config = dict(
    n_mels=64,
    spec_augment=True,
    activation='gelu',
    stem='single',
    widths=[384],
    lr=0.0018,
    batch_size=384,
)
Rows from block 10 of a small audio frame classifier, named by matrix and row number. Each number is 128 + 32 x the weight over its row's rms, rounded and kept within 0 to 255. All counts start at 0. Numbers have three digits each.
After each channel's rows are labels from the 100 clips, of 14848, where the channel reaches its highest value: "responds to" is what is common among them. Only what is clearly more common there than usual is listed. The data: synthesized solo parts of chorales (CocoChorales).
# conv: width-5 conv, dilation 3 (model.blocks.10.conv.weight, 384x384x5, each kernel summed), inputs 256-383

conv.344:068113133164076172157142133110176131150122169174132167113062092082113123184098158127089085165147105144150132141134118127117109132058110153095068092135108148084138081066101132101116111186116149081149124109153126146120117154119138150097089124086145145140110087120160113093123165081154082143143114137131125151119161129093128067127142147145224182095052142126171147142151134133173108082192
responds to: note G3; note G#3; tuba; bassoon

conv.163:140126131120169097139116139141124140106138162189118088167115148182092131135141131162118125121084142102109116087158115128075140144131141082215139094148135104061139136199176074189101111168166145130145175087123107135161132085122145175100076126169084116121143178140136121155131112104093105166175110148150143095179099127170123146164089112143097139176132107093179124141121094079081123115132
responds to: note D#3; note D#4; note A#3; note F3

conv.117:200141104139113195142099175118104139142123148177151144128099066149143068084110124122137123147139158143197102158087147136095124134106116165101064170116126182100110137145120119101160106150150098029137109151151119120127135131053165134057163126111172126139079113123141130086134111147141169107138124078135166070111110177137164152082116121132151146108062123140150197103152115138149125097137
responds to: note G#4; note F#4

conv.263:106128128118194166131148116152155105172116144182115135139087106095123115140184053194099123102089111195144071178153108128104150102105146134112126152084184128123110122121175133077121109150100034099135149132165052104148080080087130151113124105160194167090133124134112088140155099127146083104146114059139148096152124173178174119120133140127098144073107122126124156109124115141124119146137
responds to: note A4; note A3; note B4; note G3

conv.144:133102134134106141128139098116116147146141103105112141146138125188128114065116134106144139127116156076134107095115143134127113126126066119153100175128136100138148134153122148150150173107134128108066129123122140151165124140144099123117130110095138093124109143094159142146119103146146105095113117154138111132166036126177123127105134092073109150142107124113140119139115054112062131155148
responds to: note C#3; note D#3; note G#3

conv.8:168094104097163115181144177179166139115144163101124096145122087102144154104081133139135130135120057118080109110099124121093119089117099124136101096151126165100084169132109128142141141095146069162066133144180082132064138157034103122095139120076114102111128132122155127091152115069073135118149132143139114132075080094151151128111107122102168142108068143118090099111080027102080108127102
responds to: note B4; horn

conv.37:134118078040167169142148168080178117147120157165139065125133174112151148131073151128144081085144059114130152098123131129084158121087113175125103078164133106151084149122160106133122095184160116101118129084126124118115130056110095102102090097151118137220132071143151102090125152143157125113175076122088119139169129081137105158135160121144153188134114138164182189055217049180097116095134
responds to: note D4; note C4; note D#4; note B3

conv.264:086100137167123157089163128091155111117118137116093085127109110133120159117052151123095112068092136056111136144143144171125093168115106125128116071117156003108109154128158128104088133158132113137151118066121110095143143126175077103104048108140114124127111119137138112155095130142179092108126126138116113146187089123113148148146158152056127153112104159089120106136179082119144117132144
responds to: note C#3; note C#4; note G#3; instrument: cello

conv.303:146065179138129199085141088113141142154110083138210183135158104159100059117115100161140165117098147134147159111084077129075135103153111125089105157144119135122150155137106196113093116177134101153119125158152158123160105136131105182148160120078123219187170110153107077149135138071194126157139123147195175113135120118144149110097141099090149153127108133163218132199111158138184118132137
responds to: note G3; tuba; note C3; instrument: bassoon

conv.380:171092055066188134112118178201168109143147138127100150134147094103099110139126136154095153124101106115054133116162135193079078131134104129142172142148162144079120156183129090058119129142152109144120150176205094113125178126074106126098113138108110135037110177105141157082137106090088143093183183092160144093073103112115166167135124129085169146067150081067072137071077114097177118141083
responds to: note C#5; note B4; note A#4; note G#4

conv.224:161122065155124152147112151166153185131099167144074139130132104133150098157161153165086172120128146094133124152215194133102119145114132130107118127150136090070158106188103130076121104143146092112166115154144130102126176113102168128108154110161138163045151166155098155059193146140061110111155155054125192086071127133105179131150115188127168120074100114114065127040130151095139124123174
responds to: note A4; note G4; note A#4; note F4

conv.147:136128038076122140065147112158138045139131150087038137123135117127137128152157112171086097178169111108114181136182129149143137139132103165137158126146170109126143125125155039021185149086152106131106163144120154156164200158103104106097107112134142132041109096168158157142118131150084123122136170059139118161075173134141146193136171128076154162062167148108058156107153086096144135139140
responds to: note F5; note G5; flute; note D#5

conv.233:112187152124096172130163116116113165133149141149147151116145141206102147117108102246148122151156172079101141169074095109148146157078099182130095201127112157168106108109107125127139049167123092142160150099116111174178151121129148188130081116141133155161106084100163162129178120119108184129146121072173132164104102152097107133088072156118160150104133198123162159129148105104170070110163
responds to: note F#3; tuba; note E3; note B2

conv.193:076107142098168095176120148167122113143100142154128045156069125110137148153162120113135083166118107188112081133107101130095172082099132122169130067152130183113083134149159093196145157127150110111111181133153096125082126077123130150120117122107153104147115129133156149096123123040099098138147091177119104092131125152158126113114102088167148126171116069160149098130117158136061137120091
responds to: note G#3; note A#3; instrument: tuba; note F3

conv.165:136099164157119129148123137174097147113115112145156104146122130137120130103160122175140202115137115129117086089110108080087127116142097113129118124127121135091093122187186203196121138119181112159100172119111117102136143133111142108126154096121135160123198203174090118109138153107115106135123089174142145131104146148195148084093088127136109132166107098154151109164073124115083128143132
responds to: note A4; note G4; note B4

conv.130:157144028147134157132074135120127149141078159118039138134161146113163094122164129144074158129157131103173102142176199119107154119142173111091104138152132060106151103172156122070148109139160102124166138140101142091123158132115169110148166112150154138052147142153094139117193156188075072120151153063121174068106090131154174136147092151134123082082101153126065146039138145155097145130171
responds to: note G#4; note G4; note F4; note A4

conv.251:071145132136135174060083066133121118168071087127166138115121136116097160069156108081097112164135131124151103120134095148116118121084116143103078119068047038124066104136142099178171151105130140158170172147134073145145124134150090101144101112146119188092077111117083183086125079148145130088120162127216135131139088137125139135120088146136120147047101113163136099120103140183146154174186
responds to: note A#2; note F3; bassoon; note E3

conv.210:147122133138185089065097153130165093083100128178091073128105142076098077068123102152099138153154107118154120138117110088091164129118124145145005124063174060139089036119161145132127131172127131140093143114127069074137138116110122092122116069130119104138045144062112115118081123177157080015172094158140126129142103131187147133110128156139100157111092116120125132139143059162109151129139
responds to: note D#3; note A#3; note A5; note G5

conv.26:175074057050125107106113144165116122141157128071127139102143108134111096111148134135111141114108123080084091097115130182080132144132066124093171153157152100097110170209091096084078120078111142131120125172156122128162145096090123116103118135090127130076151152116070131048138135089098119104121158044137130094071128091147126164078112106034137121099149074070060115085092130099162122114140
responds to: note C#5; note B4; note A4; note A#4

conv.111:102084129128099137110154134171098136149057097082121127090096108079106133160152116137120107148126078142104190117120093150123179103168142131104143154110109086131081151099190145142138212138148097162103136156153122146094173150100087130139102086128160162125161131211100129097098098101139092134070139141168134174135193195150142136109142137102140105105174132202119084159106133120115129179116
responds to: note A#2; note F5; tuba; note A#3

conv.90:089180130104076134098096080131087124170125154062125211064133130127077148119161133150082144190111087135079162122158095154144149134085150124079131173103125104096116102040139100091164177100124127116175125178136116188146172133080106103146139114131174129118122093086129160084139112073135199109033142072186124148065159202116157133114125150069104071088161123143115146109104122125191130172112
responds to: note B3; note F#5; note C#4; note G#5

conv.335:069092112181111145146103099127064119107115097156115141151100141091084060110127138123142153149106149083099082103139132140101123130155123072152085100108115065126172080132160180115132105175159162094166139081111123060140108179142132049127123117136164135122139165130046114176129140110083062118149112124101144121082093158186114094127048125149121069125048091119107108137096097134142110116126
responds to: note A5; note G5; note A#5; flute

conv.356:077129145150108136147105119152036131138093086107139094107055111128134127152144138143166115111094173156158120149077157135108139141145145098095128120093149142112034133074136130099121137126127088046148174141137132125157136086185166158138147150143152156138109127127146141122117120106147079154074123136123147113164132141154145098156111107152136032176133093136058085100118195128154139135134
responds to: note C#3; note G#3; note F3; note F#3

conv.133:145093046083091128116109115136102097113119130109057125123110095088099128160171124105082142137149084078123147107186141117158133105115094093110141084098056063119132132120151103044115163093110115145142136130111145144118156120064122093126107105092170093052125145141092181087126119090077109118110136049146130175074198124128097116113165107057133114059126089066074086124131099079103101132131
responds to: note F5; flute; note D#5; note G5

conv.75:163137155119097162106181107072162134129108129142173128142173128173128131100117116161106151080130131079141127087114091109117171113129067118133129104168139093124167176186141153156099137168147129177125121103122134132157151115111095117116123113101113162130174090158133070156136148085162136154128112134162142117160123140152110120113130092009155193125127126137246145181128081121121115142158
responds to: note D#3; instrument: tuba; note G#3; note F3

conv.327:158065088122161143119139114105177161119091189116095137097122127153128132126159153190071152136152121114142083138208158142108110159131174128141119136176140090075123138193110108099082087132097123140146097092114134098173159123161141157149116126075126139074152132127098169133204132165120132125107096063145148093119148123108148128132150178028143166107088151101120153024121124131120157130227
responds to: note A4; note G4; note F#4; note B4

conv.106:198131029103109126105130138151172127130121154052093128109169140134154100097178129160076173136139119106154106097132154158112145120123151130079113107184147055085115157155107085046143094094134117162151131129113117105185158140120148110135149119119122142051158101128126136135160141172087094113120144062150119076089100117162162162160104128089127078061102128059085125052152123161140153122153
responds to: note B4; note A4; note G4

conv.169:093089134151076142155134135116026148149111077070146183079099043115107142132056128123143077161128083115158142161089114155136124122125130135027063130115137117095118158012146153134152096098106127116149139125152155133090088194168117119062113146135158150152109137159135155157110058130135097135076129133162123176152119149138121094137102090110143074127069133149123080132104121070197076132129
responds to: note G3; tuba; cello; note C3

conv.166:200120072139061126152166150144136153136129124060157112118137138097181134115141117114108158140144081140181139122056132147130148092165138120080114026143100113136110190088161119163085143047099140199120114101084117136138099188106167127131138114108186134070175097179109128140095153115110127167075119153180087145132174190123101117099118095105129089149102111120136070125161157137124133166113
responds to: note B4; note A4

conv.305:062136168130145137131191159102153064135068125133124119136134102157149140078094109119100120145192134146067116151087090126115112106115118143134047092163129184102102134130101110145167124157101152155125100130158048069165120172139050091120128132125158110082097107122180108155158062153095127115135102184103108130136134165097136123121109134091171192109038144162142138150056094132137155135170
responds to: note G#3; tuba; note F#3; note C#3

conv.313:134124251225100131079105121129106060132124065138110123103131110104076133108124114129076151142137138114120117127136081113156100130137103122130127121086133100112138042131141164155127138137145130176147113140122084109150136170158061119154136093140119159033091171108133121140085080138137129050115142193142148170117142138129143128127136111085091139130149156143130078255020150102129124144087
responds to: note A#2; tuba; note A#3; instrument: bassoon

conv.189:153128105114181117128104154186159090147129178079133143088150089133102139115131149134076108143110109142118159160122109178097113187171129164130186159148183141120091153172112083104151110062109092102073122185173113130146168130132151121079102145120095140069106159099170118135143112124110165140125189099132132103110123132121143214143123164031106125136190113117080143110120165095178129115069
responds to: note C#5; note B4; note A#4; note D#5

conv.126:112157149108083139179148141157025114125085052072183131087092140090146163162128136128152117139095111163172144158026136125135152083131139138071142113098119142114043172040127136095121121069107097091154124176155127170044097110133168158137150154109137175112155120152110128113111132055151145144017109130139113135122155158108128069099133107124127057137155088130101092122110153155148110148078
responds to: note G#3; note G3; tuba; note F3

conv.109:147151115113162114117147124077169060142078113114122121120113194055162115173161101128088106163118105216153135131148156153122177114130218128121146145110166109128149152077160109104157136169157146127158127153099114120073107130194101157156103122133161140122124086171158139161068126213117100161150138135132093120134122143090117153185179130194130103114171143139106117113159160252115168122082
responds to: note F3; note G3; tuba; note G#3

conv.149:046131127174161163149070110124126137148155168203093101168092095134093115097100125133131126142059181125087032125111091109070100173116119122170085118101105134131120050119138122137102096163112160062122145070108099044124104054157123134115085116169151139110134181086134101145130126072088148113157091099086151086117046176136094100140024180155105125117065082132114151071128146090135104116133
responds to: note F#3; tuba; note G#3

conv.50:123189008082140150146087072083072046120048092131052105131116171103158162128159127134099056149131123155150152100158166131134178089155175108138151135117160088147124098126176065070203133168198098076167140117089124184092152142126150104115100068104120126091121070150147106166101166148096079151151151065104133103141107139148143157160128076165077079142175151139112166099171101164073145125093
responds to: note A5; note G5; note A#5; trumpet

conv.368:131130150131146144150161140125178155165104148121171124128133161113168156140112122129126135124090106126174149176102192169112075146110130153132142112135100147160074186078137062122125137038047125136078112134145136138117126093178151135161177107155162139177129105153137166166108126154200162150085096200134100116220098175071145132142162172143114122168129073162154119103220144125154107106100
responds to: note G#3; note C#4; bassoon

conv.93:121124188163140134061135122166156109127225160102132167122158121141098144122105122148127185127078118118079128208140136144135101197144120179130147143123112148124125089118117133100117158032087133135067116168125140103129143098195055124168178141162120121099135188108157124133098113123146205041086167173114081161091130163085135127125153207124111149109156112111079148157064146107157097126087
responds to: note D#5; note A3; note C#5; note G3

conv.249:093138153133120139006139107150087145118148088112132201074150135129069122099143107112126106133090102123072188158140055152144182125115144134069129173066127089134126126064153133127145111168159142142160101133116153148172152129101027096123108158165163125157134126169072147095083046137123141068095114086154120183098140140152141116106137157128094082105152129128123123138089083140228158202075
responds to: note B3; note A3; tuba; note F#3

conv.51:085123083119123158169076150155166183135154171177167069145092116073155181161114163131162098128110093085154110163164151097111118138065101148113155088086116110142077086117128164173077144118146114085094149075096148144044131094081167143085120074177114147185154135170099124087124204067153107173150134127066152107135120141124098089145121147153127151152111109185183135073179142064069106117123
responds to: note C4; note A#3; note D4; note F4

conv.124:167189140188094130125133123166217243129159219161133127125130128118117145137113178131080193124121150093146123107123135152154098144113122105120114093142116122091117109145109102144084136110137120152112117125163097140099146167085177117106131138110092103044115114111195148092131140110089174142137153131169143128093149138102134117139135180153182136103092099094118094133139154091117124118160
responds to: note B4; note A4; note G4

conv.134:103131127144153140085139143143160028109154139132054106104130118119107141124140101118038115114107075116118109154143144126144110155130122136122140085131107110090114121125147083153128124091036130179098055135135120096140146144135088122132113130146095114032086159085105125141111068142096148105131144161091142173119142158115145141132131152057106176113131144116104131176127121116137121116065
responds to: note D#5; note C#5; note F5; instrument: trumpet

conv.377:136080162151141188122076137119068091135056104136138125113086134119103051145124105127105143121111170111116119054120127141089105122111115134099149152117115073145109134152109161062103141195133120055172122146180073120171142099123126123108100144094134204118119130126059082069151142082168084128136132081118167074122121113099153140077166130110137109093148120156095120139139104144155137088148
responds to: note F#3; tuba; note G#3; note B2

conv.161:156174129118146167146154156112144077144153109125112165087176191118170128122109113121091113127122079150137127121097148108107157101033185165067093104122095100099109124081113100054161089200131171118184118148125114151175107120089136172136112177153140130119121060096113089046108150196129108091125063098119112141111101115088151154126130143154114122123112188135110166110154054240189140103097
responds to: note A5; note G5; flute; trumpet

conv.154:118092063100126144122119125122111079121103146106030136164143140120129123169149148159132167150168131110052150128201149098136115122160129120155139144151126109142167086158156156041152170139154116145140181105104167134118186124115096106144148090117144121030152152171114147132144151116055089112156148080134141155043177102131116105130181145122155138087144128093041126084105058120096126130172
responds to: note F5; note G5; note D#5; note D5

conv.199:133112095133178113111145158174185100166145175040130149091148128135162148083118139148103159116071116122122106182107176188097097185166157132093154122152161116077110146145117097084113154010078136151094084171138089086159119159197145142144170121122154157067136135147133103186149136172143153140095168128170113118137099162115123152131114181080090116140132119096031124118080147136159152176149
responds to: note C3; note G3; tuba

conv.7:162078152159118125128126139145095127114082102075154108124137116108115120126111115137111160109110074080127122117098118125094103118138125104056121097109112065074080150151140179091059117083119102128141148123157104120097136112131158104118132105121144153086174179142015142120128140086142097116107116096122100092091146128148098112094118132087140082111114113083123070146083115109093084110147
responds to: note A4; note B4

conv.284:135075106100201118091127156156166131174095128147089151172158052062102083129107111125137083148142148089121096150132115159133083108155116122142151186163139140116133145200153134148106179108118116171090169180176140099053144149072096108145151134090157147015110124114094157105112091114046116083191185128173156136061128127130142146096109142090166155055136138140116111133036137050136110145142
responds to: note D#3; note A#3; note G#3

conv.252:063152051103166157118153077088130076133123118152104121140150135128167131159178138076154129104159084167164131165134189136149147140082104153075148126091115149141107096123131050094173108142116161158169184170131108130114047106141097135116151134072124146127123141108150134137095139196108130195180081037145142108146151129150172096143105161155171138114149155092105105125129128148066144198146
responds to: note D#3; bassoon; note G#3; note D3

conv.351:117153135120063124156116063127084187150148124092127123134128210163150143126161093158160149108126199129153122102114184135147133120093078127145178185120137131185142166104135116118133171139139107130129134135124137170150168124123151160122139143138133157125147113149094108110162151066151153118087112091171149117128090119141142128067163120110078094140182123144107107119160117143123152182118
responds to: note F3; note D#3; note G3; note F4

conv.59:106128131140149171142175129131161113138170170113108107137139141189121167111114169117111163078039143083056082137134138135097101194136118123144144085151111135094101175135139113094136115109107138150077128113134124132198125028164091137143111146110120120091133156126155090139153118122152154094107107148137118094156036140160134113132117181046086134156124074079088124112129068123116135126116
responds to: note C#3; note C#4; note G#3; note F#3

conv.364:122091033089134137127162155158089078159158105116083148136154079123111101137120091165100121154156115066081137141158148171116102155114072141136145134143150122091160146180102068061114117128118128102111124175175134075144132157116119125085101123129167142053123154097099154125157102086066145124154172077130146128075143135130144164113134110061181172065120085078069099126097103045161116119136
responds to: note C#5; note D#5; note B4; note A#4

conv.150:117111085155109144064108098118100128112129096132134158138136100130092059077088090106135122181082162062139096112109113168134049148188108099095151161132147161081176149138104113102124106120110124122070141087138115094137084134172125086120173142097145127132104146129081069175071056127115119107128149130121134065132108159134147109148095104135132092144160075132109091174096161036184098125091
responds to: note G5; note A5; note F5; flute

conv.104:155100121169104156096065128139140145145120159129080135116126067090104058118120140118055155137118123049188102126141158149114107149128121095090113143106134035085129113181133130100089123122124106115134132148125095095116130141114169090112140112124141167080103142097103111119135131149140086119147172112143206095117105142143142124144122140093127105066118128112095094152131154076142103090179
responds to: note G3; note G4; note A3; tuba

conv.311:076057147147145146100093121112128149145085123160114153148112066149099110110054148094146033133104107087088133114119089148110108083102124087157080135138123074113107123133137149165081137169127116133144129028134149105112115159117101128056052139141150114178127119136101147140070101079085071132154122131143127155154113131132077101128053095127135137130051141132169129125132103056162088143107
responds to: note B3; note A#3; cello; note E3

conv.2:106063145124202146102097159128133082160097162150100094150118146128073070160171070086103136134131100154152105082126110142083178092148143112141132127131106133147133116138184119152047160194167075139082185159149087119119136100118154174143083187103153192144102145139035130114142114080174056161191129142115212144151194132214099133113154079119162170183130123167135098152133147151101153136109
responds to: note D#3; tuba; note F3; note G3

conv.100:122107083072124160089153127112136081156153122108104093120115167078111093149129105090097087101119078084143135100167117136125163111115116149116143065126098029154127133089150101078105155134113117124131136139112125129119121061081100120140032109164156164139112061116103105098103125140159059112146139107099139152152176097128104142133192103128119137102138135133122141109202030171096124107095
responds to: note C#4

conv.237:125115082098146157126143107156131144079114140150180132133106119126106152173171167210151087089075063160167169136167113074129174126184181101118152116133134115097113195077170119147153108134136114140125148114114163164102164086118114105130121154110076106170161125160143168153093124122114124146109133057136108172120180130132144073163140163146090096158158124130167122114157123121126180149062
responds to: note F5; note G5; flute; trumpet

conv.205:178149173153058147124127139124121193146161129143163179104142110117098123094099118120141100143119126117114130104020064173124126088101106116092081085118123118124112145093106150187126120151121119168113114117140125137147129211036104154067102158096180116116116075142135164109091081058108128104086092135184112146086117168129135107103070082099143108146075139142154080156103101081184116183091
responds to: note B4; note C#5

conv.321:119051168146145138139159166065129081158101110110120085142104101126114134114104128122086145120126101091169111143068130129093155119186128144118108112122114136125107137124182177142119151106118128159075141160131068104114089117117148120132116154134146174134092169117113121156129108102230100154127125192155156128162139160196122113106181088038126148152087127142118102206139081094083132126128
responds to: note C#3; cello; note G#3

conv.1:129083127117157135110160156173162099162172156146121104129163121136100137132116124123089118037083132069090119163123126181069149174157068121148199116150134084125128184176130101116057129135089137150098130159148124138164140006108113139115066139156100155154124160108126130090142120047159123115157166159129148106156132118157114144132131136035135180158164049122123152136151110097147125113113
responds to: note C#5; note B4; violin; note A#4

conv.324:139124114117043135080170128125106120141157124049112159113157110126112136094125122131125116172170041100096143125101063146132146083104097123112095092121118096132137095077137135148137118051134150151109138098046160129140098205080082121126078139121180094116124083132132171151070110115101091142055117151150052212064168166155088125112130059062142149107099155077137068172114079088160124148140
responds to: note B3; note A#4

conv.207:119150128086077141115083023115083143151146137124113139124139160155103117164163071126130152126131210150106115096141129132161118157080071135125178190122099142158146126115119091082117151163089133118178143143114136153172150080145108111140109127118131147122133095117062111059159128075153161097117118034167131124099132128128107134048157142120092094108172100114125157107139165147164100166127
responds to: note F3; note D#3; tuba; note G3

conv.175:116115070083181147136153143150167106134159152123056143107143130154141146167163116145089150124145112150067121209187178135119118157097157161114114144159116164107122126118118052059125102148104100150133125190184138067149137090119110165147169128106133110066121129130120163075205094154115162097144132110148148113099140154117165131122172191092159156079104139097025178028117116152164148144149
responds to: note D#5; note F5; note C#5; flute

conv.345:176174163127097194168121069102116121132106093159179111133164144146144178110096151165127091120089066129163162077111086102115156080115097129147132104139125127144117154151120159145141084164146096107135134107133133173109120078074139147090093101112104157182171076153154088147100171098148148168120125114132124115152101153150127140139109078123109159116160147152234160173174091119120066127071
responds to: note D4; note D#3; tuba; note E3

conv.167:116069117098129157111119139108112120173052110059129099137146109099180120096100106105133125145147101107146103161097122135098129055136164139054139111141092109097090142129174106061117218110113082146113178143114130116090151096068141098112183102130182180100169076114039099105091140124086123163135133097181169074113135116142120103121086098111124101105147126141097139102099110099101088159129
responds to: note C#4

conv.139:095087174187147197130066084081117063148111135168082122120090105159077099112112153149052122132070150123088100122134113108062093173103165135163089128147131065084125038184122157128117100182119149039179123097130087056179138103193066129100066119101160166081127174116124116124126117108135109133115084125086145088145080153120108109133122167097117160094076104127132154135085086141119126088172
responds to: note A4; note G4

conv.297:154122113126184097168128076144168144089194103145131135139169166183123136117148159186167149107152169166140104118174159092149117146171150182150132192169181157146133151139102112133149102158154085139124118150163157150151155150169151132147155200088064113139115155122169126130138119180106124130188136123123119123144127131172169079160157139153166144111172142079138085127136150179144207161140
responds to: note C3; note G3; note C4; bassoon

conv.142:093158132089134126150127146146145176142092128097136083128118203119146162130094145160134088126072153087157131108090167192156131132142119141123196107133162082137080228146141076133094158123138102123102121122141127173094131119134182158104095123158116160145145084167124092109102159090154118127151162126099152126177079098096162159132170112133130112139190162131132064120229095137113115082090
responds to: note C#4; note C4; note A#3; note G#3

conv.125:113095106115135139152094130110113095085123127116098071119121121160124155128126131101107087148108049164130094096128132128092132102155153029165148069157117113097098132150169126171071120120116116143121135058056119119101113130134147137073042130123113093122155145141106120140103153081083081175109122140112134143158111140142055117159070093131087117139118138142131156131135137105043132122076
responds to: note A#3; tuba; bassoon

conv.195:149141110118128143133146039128091088138178139127119147107140137128128156088105135118101102131124032127160142148094143107051143165048137158158032102111063075142105080067150101102143050165142150000152152134098120169146079113134147125048056141147157103129088116124168124133109137143152118112120075103124086131136089167145098164113109120124110141115112089115157118117148058137156092120098
responds to: note G3; note G#3; bassoon; tuba

conv.82:066123151179167128089103160155094083091117107133086092151113112073109116114141111090132111113125123122117080163117111107145102114154115086140127061066108084123105068090161135159101160125134115164128158092095121063112136177143107136155119105157118110070122172102059143166069101110097112084149142163122142169092152147165121088121080131122082112148128139127089072153045148089103130138042
responds to: note A#3; note A#2; bassoon; tuba

conv.332:158115105135139152148106184150191094150137143111031105124122083126128105126167113134034156125109100102136050143168131125081112108150141094122084068107095125058134083121158106103118131137133131170155123150142077080156126141071134112146135112143142147000080163088121169132158116152111107090129134185158150106105118166167144121129076112054119111127053121107038137100052129145115118147108
responds to: note B4; note A4; note C#5

conv.38:086131102113164144124171156157178082108182174142077144136138107129112182142121150128103126099080089118071113198159141131125115158118134141149114070140099129101135144098123069101105128114058131163103097161151147108124124098128067169154143143142098093090100163101134155137138074129106183116128130149113144151110139149108133108153140191080134169118099091113068147117112085106165114124073
responds to: note D#5; note F5; flute; note G5

conv.288:031163097163106145159127075130076144134120089129133150113104168133145164112137087152148068162101121143155112157082130147130161134151167114105118102137105141128136141059160101169144096158136162111158108071060151120156130160164173114120103144152148165165152107125137101192107151134097108162111107142119125140159119203171118095154043125181079022155085125142154121166138170159160133123099
responds to: note G5; note F5; note G#5; trumpet

conv.120:110120105097101138050139140142112167161090136110135148116120107072081109129127103128131085163129137125119159124114086172167130132137119110050167163119150103154129175139104102136095129082096121123114133121124134118083128149159107120106049094104151140152126090137114134133075085083117073137131159087150116162137169148105119149112162086142152119103169091092142052146152180088145097105128
responds to: note C4; note A#3; note G#3; note C#4

conv.337:197137076083112117114153160104151145153037128059127114098143149098201130136146097118136116175194125115168147161149177148153090074126140180069146147137149106116105160158096066086133138076081078127099121184141122148107126145082145131118169102157160134101134064127134136089094142191107123134129159134100159108148144124072154183137175085084153153130155153171091128077177104124077146102146
responds to: note G#4; note F#4; note F4; instrument: clarinet

conv.16:192121141106058138158150136082128081174105106022140132112132112112166151125075120122085138177164061104183128113092133167084135102127109163133077134139121131128133172122136145116149125027115118106079128186142112148062104171124144072090136104104174160057096100143173112148130136145169119178078130189146132132154118160113112172128145003034165157102110112176138089145162084096120089110133
responds to: note G3; bassoon; note G#4

conv.318:140129232196141134113125135152115062119152091171128052139140107135094113076101116151094166090118166133105085110091089089108118147142096132137119101097128161103116089155135140163157126164157140153113125138150021082172145109136095108129148118144108143077098198069145103122113094122150160081137124206132146115133109150158151135121125137122096136159136115141130125234068138119110115138071
responds to: note C#3; cello; note G#3; note D#3

conv.323:116093160142142159133189186166110100142113094164177155121078084091105141124061155129136095152112102125133158157082070106110091117105096176133093106111097163088132163072115140106142115155132199102148135167229103173148128138045101103102137155112154176124087135127125099099124087102158162054115099147115117130102164135094172107064147149102146148128092097149138137143093058133186111097109
responds to: note G3; note A3; note F#3; tuba

conv.196:119168082087134153130099112145166210172171163177121162125135161181073161110084156115124138144102179077108141067121122153122056149055123105167121205159099128123072100145098091168122127147109130110071126148120129152105132108099134121058096117124105111152106108080165139042110096083089124107168156082130111099155070123101108135162121152177133121109120098114171159064146107052142095121125
responds to: note B3; note D#4; note C#4; note A#3

conv.187:149096111111139117102117128147201134117130148112096070131134135134099103142121111124114143123070136096117082101122117140102143097137147079136124069134142084126136149120134108099065136136140066143110115075112103095083138117138121146151104122124104118121096111156147112126075119079184017124142121151129120095180098124146143095174149084116150145167092118109116118107160078165039137132112
responds to: note C#4; note B4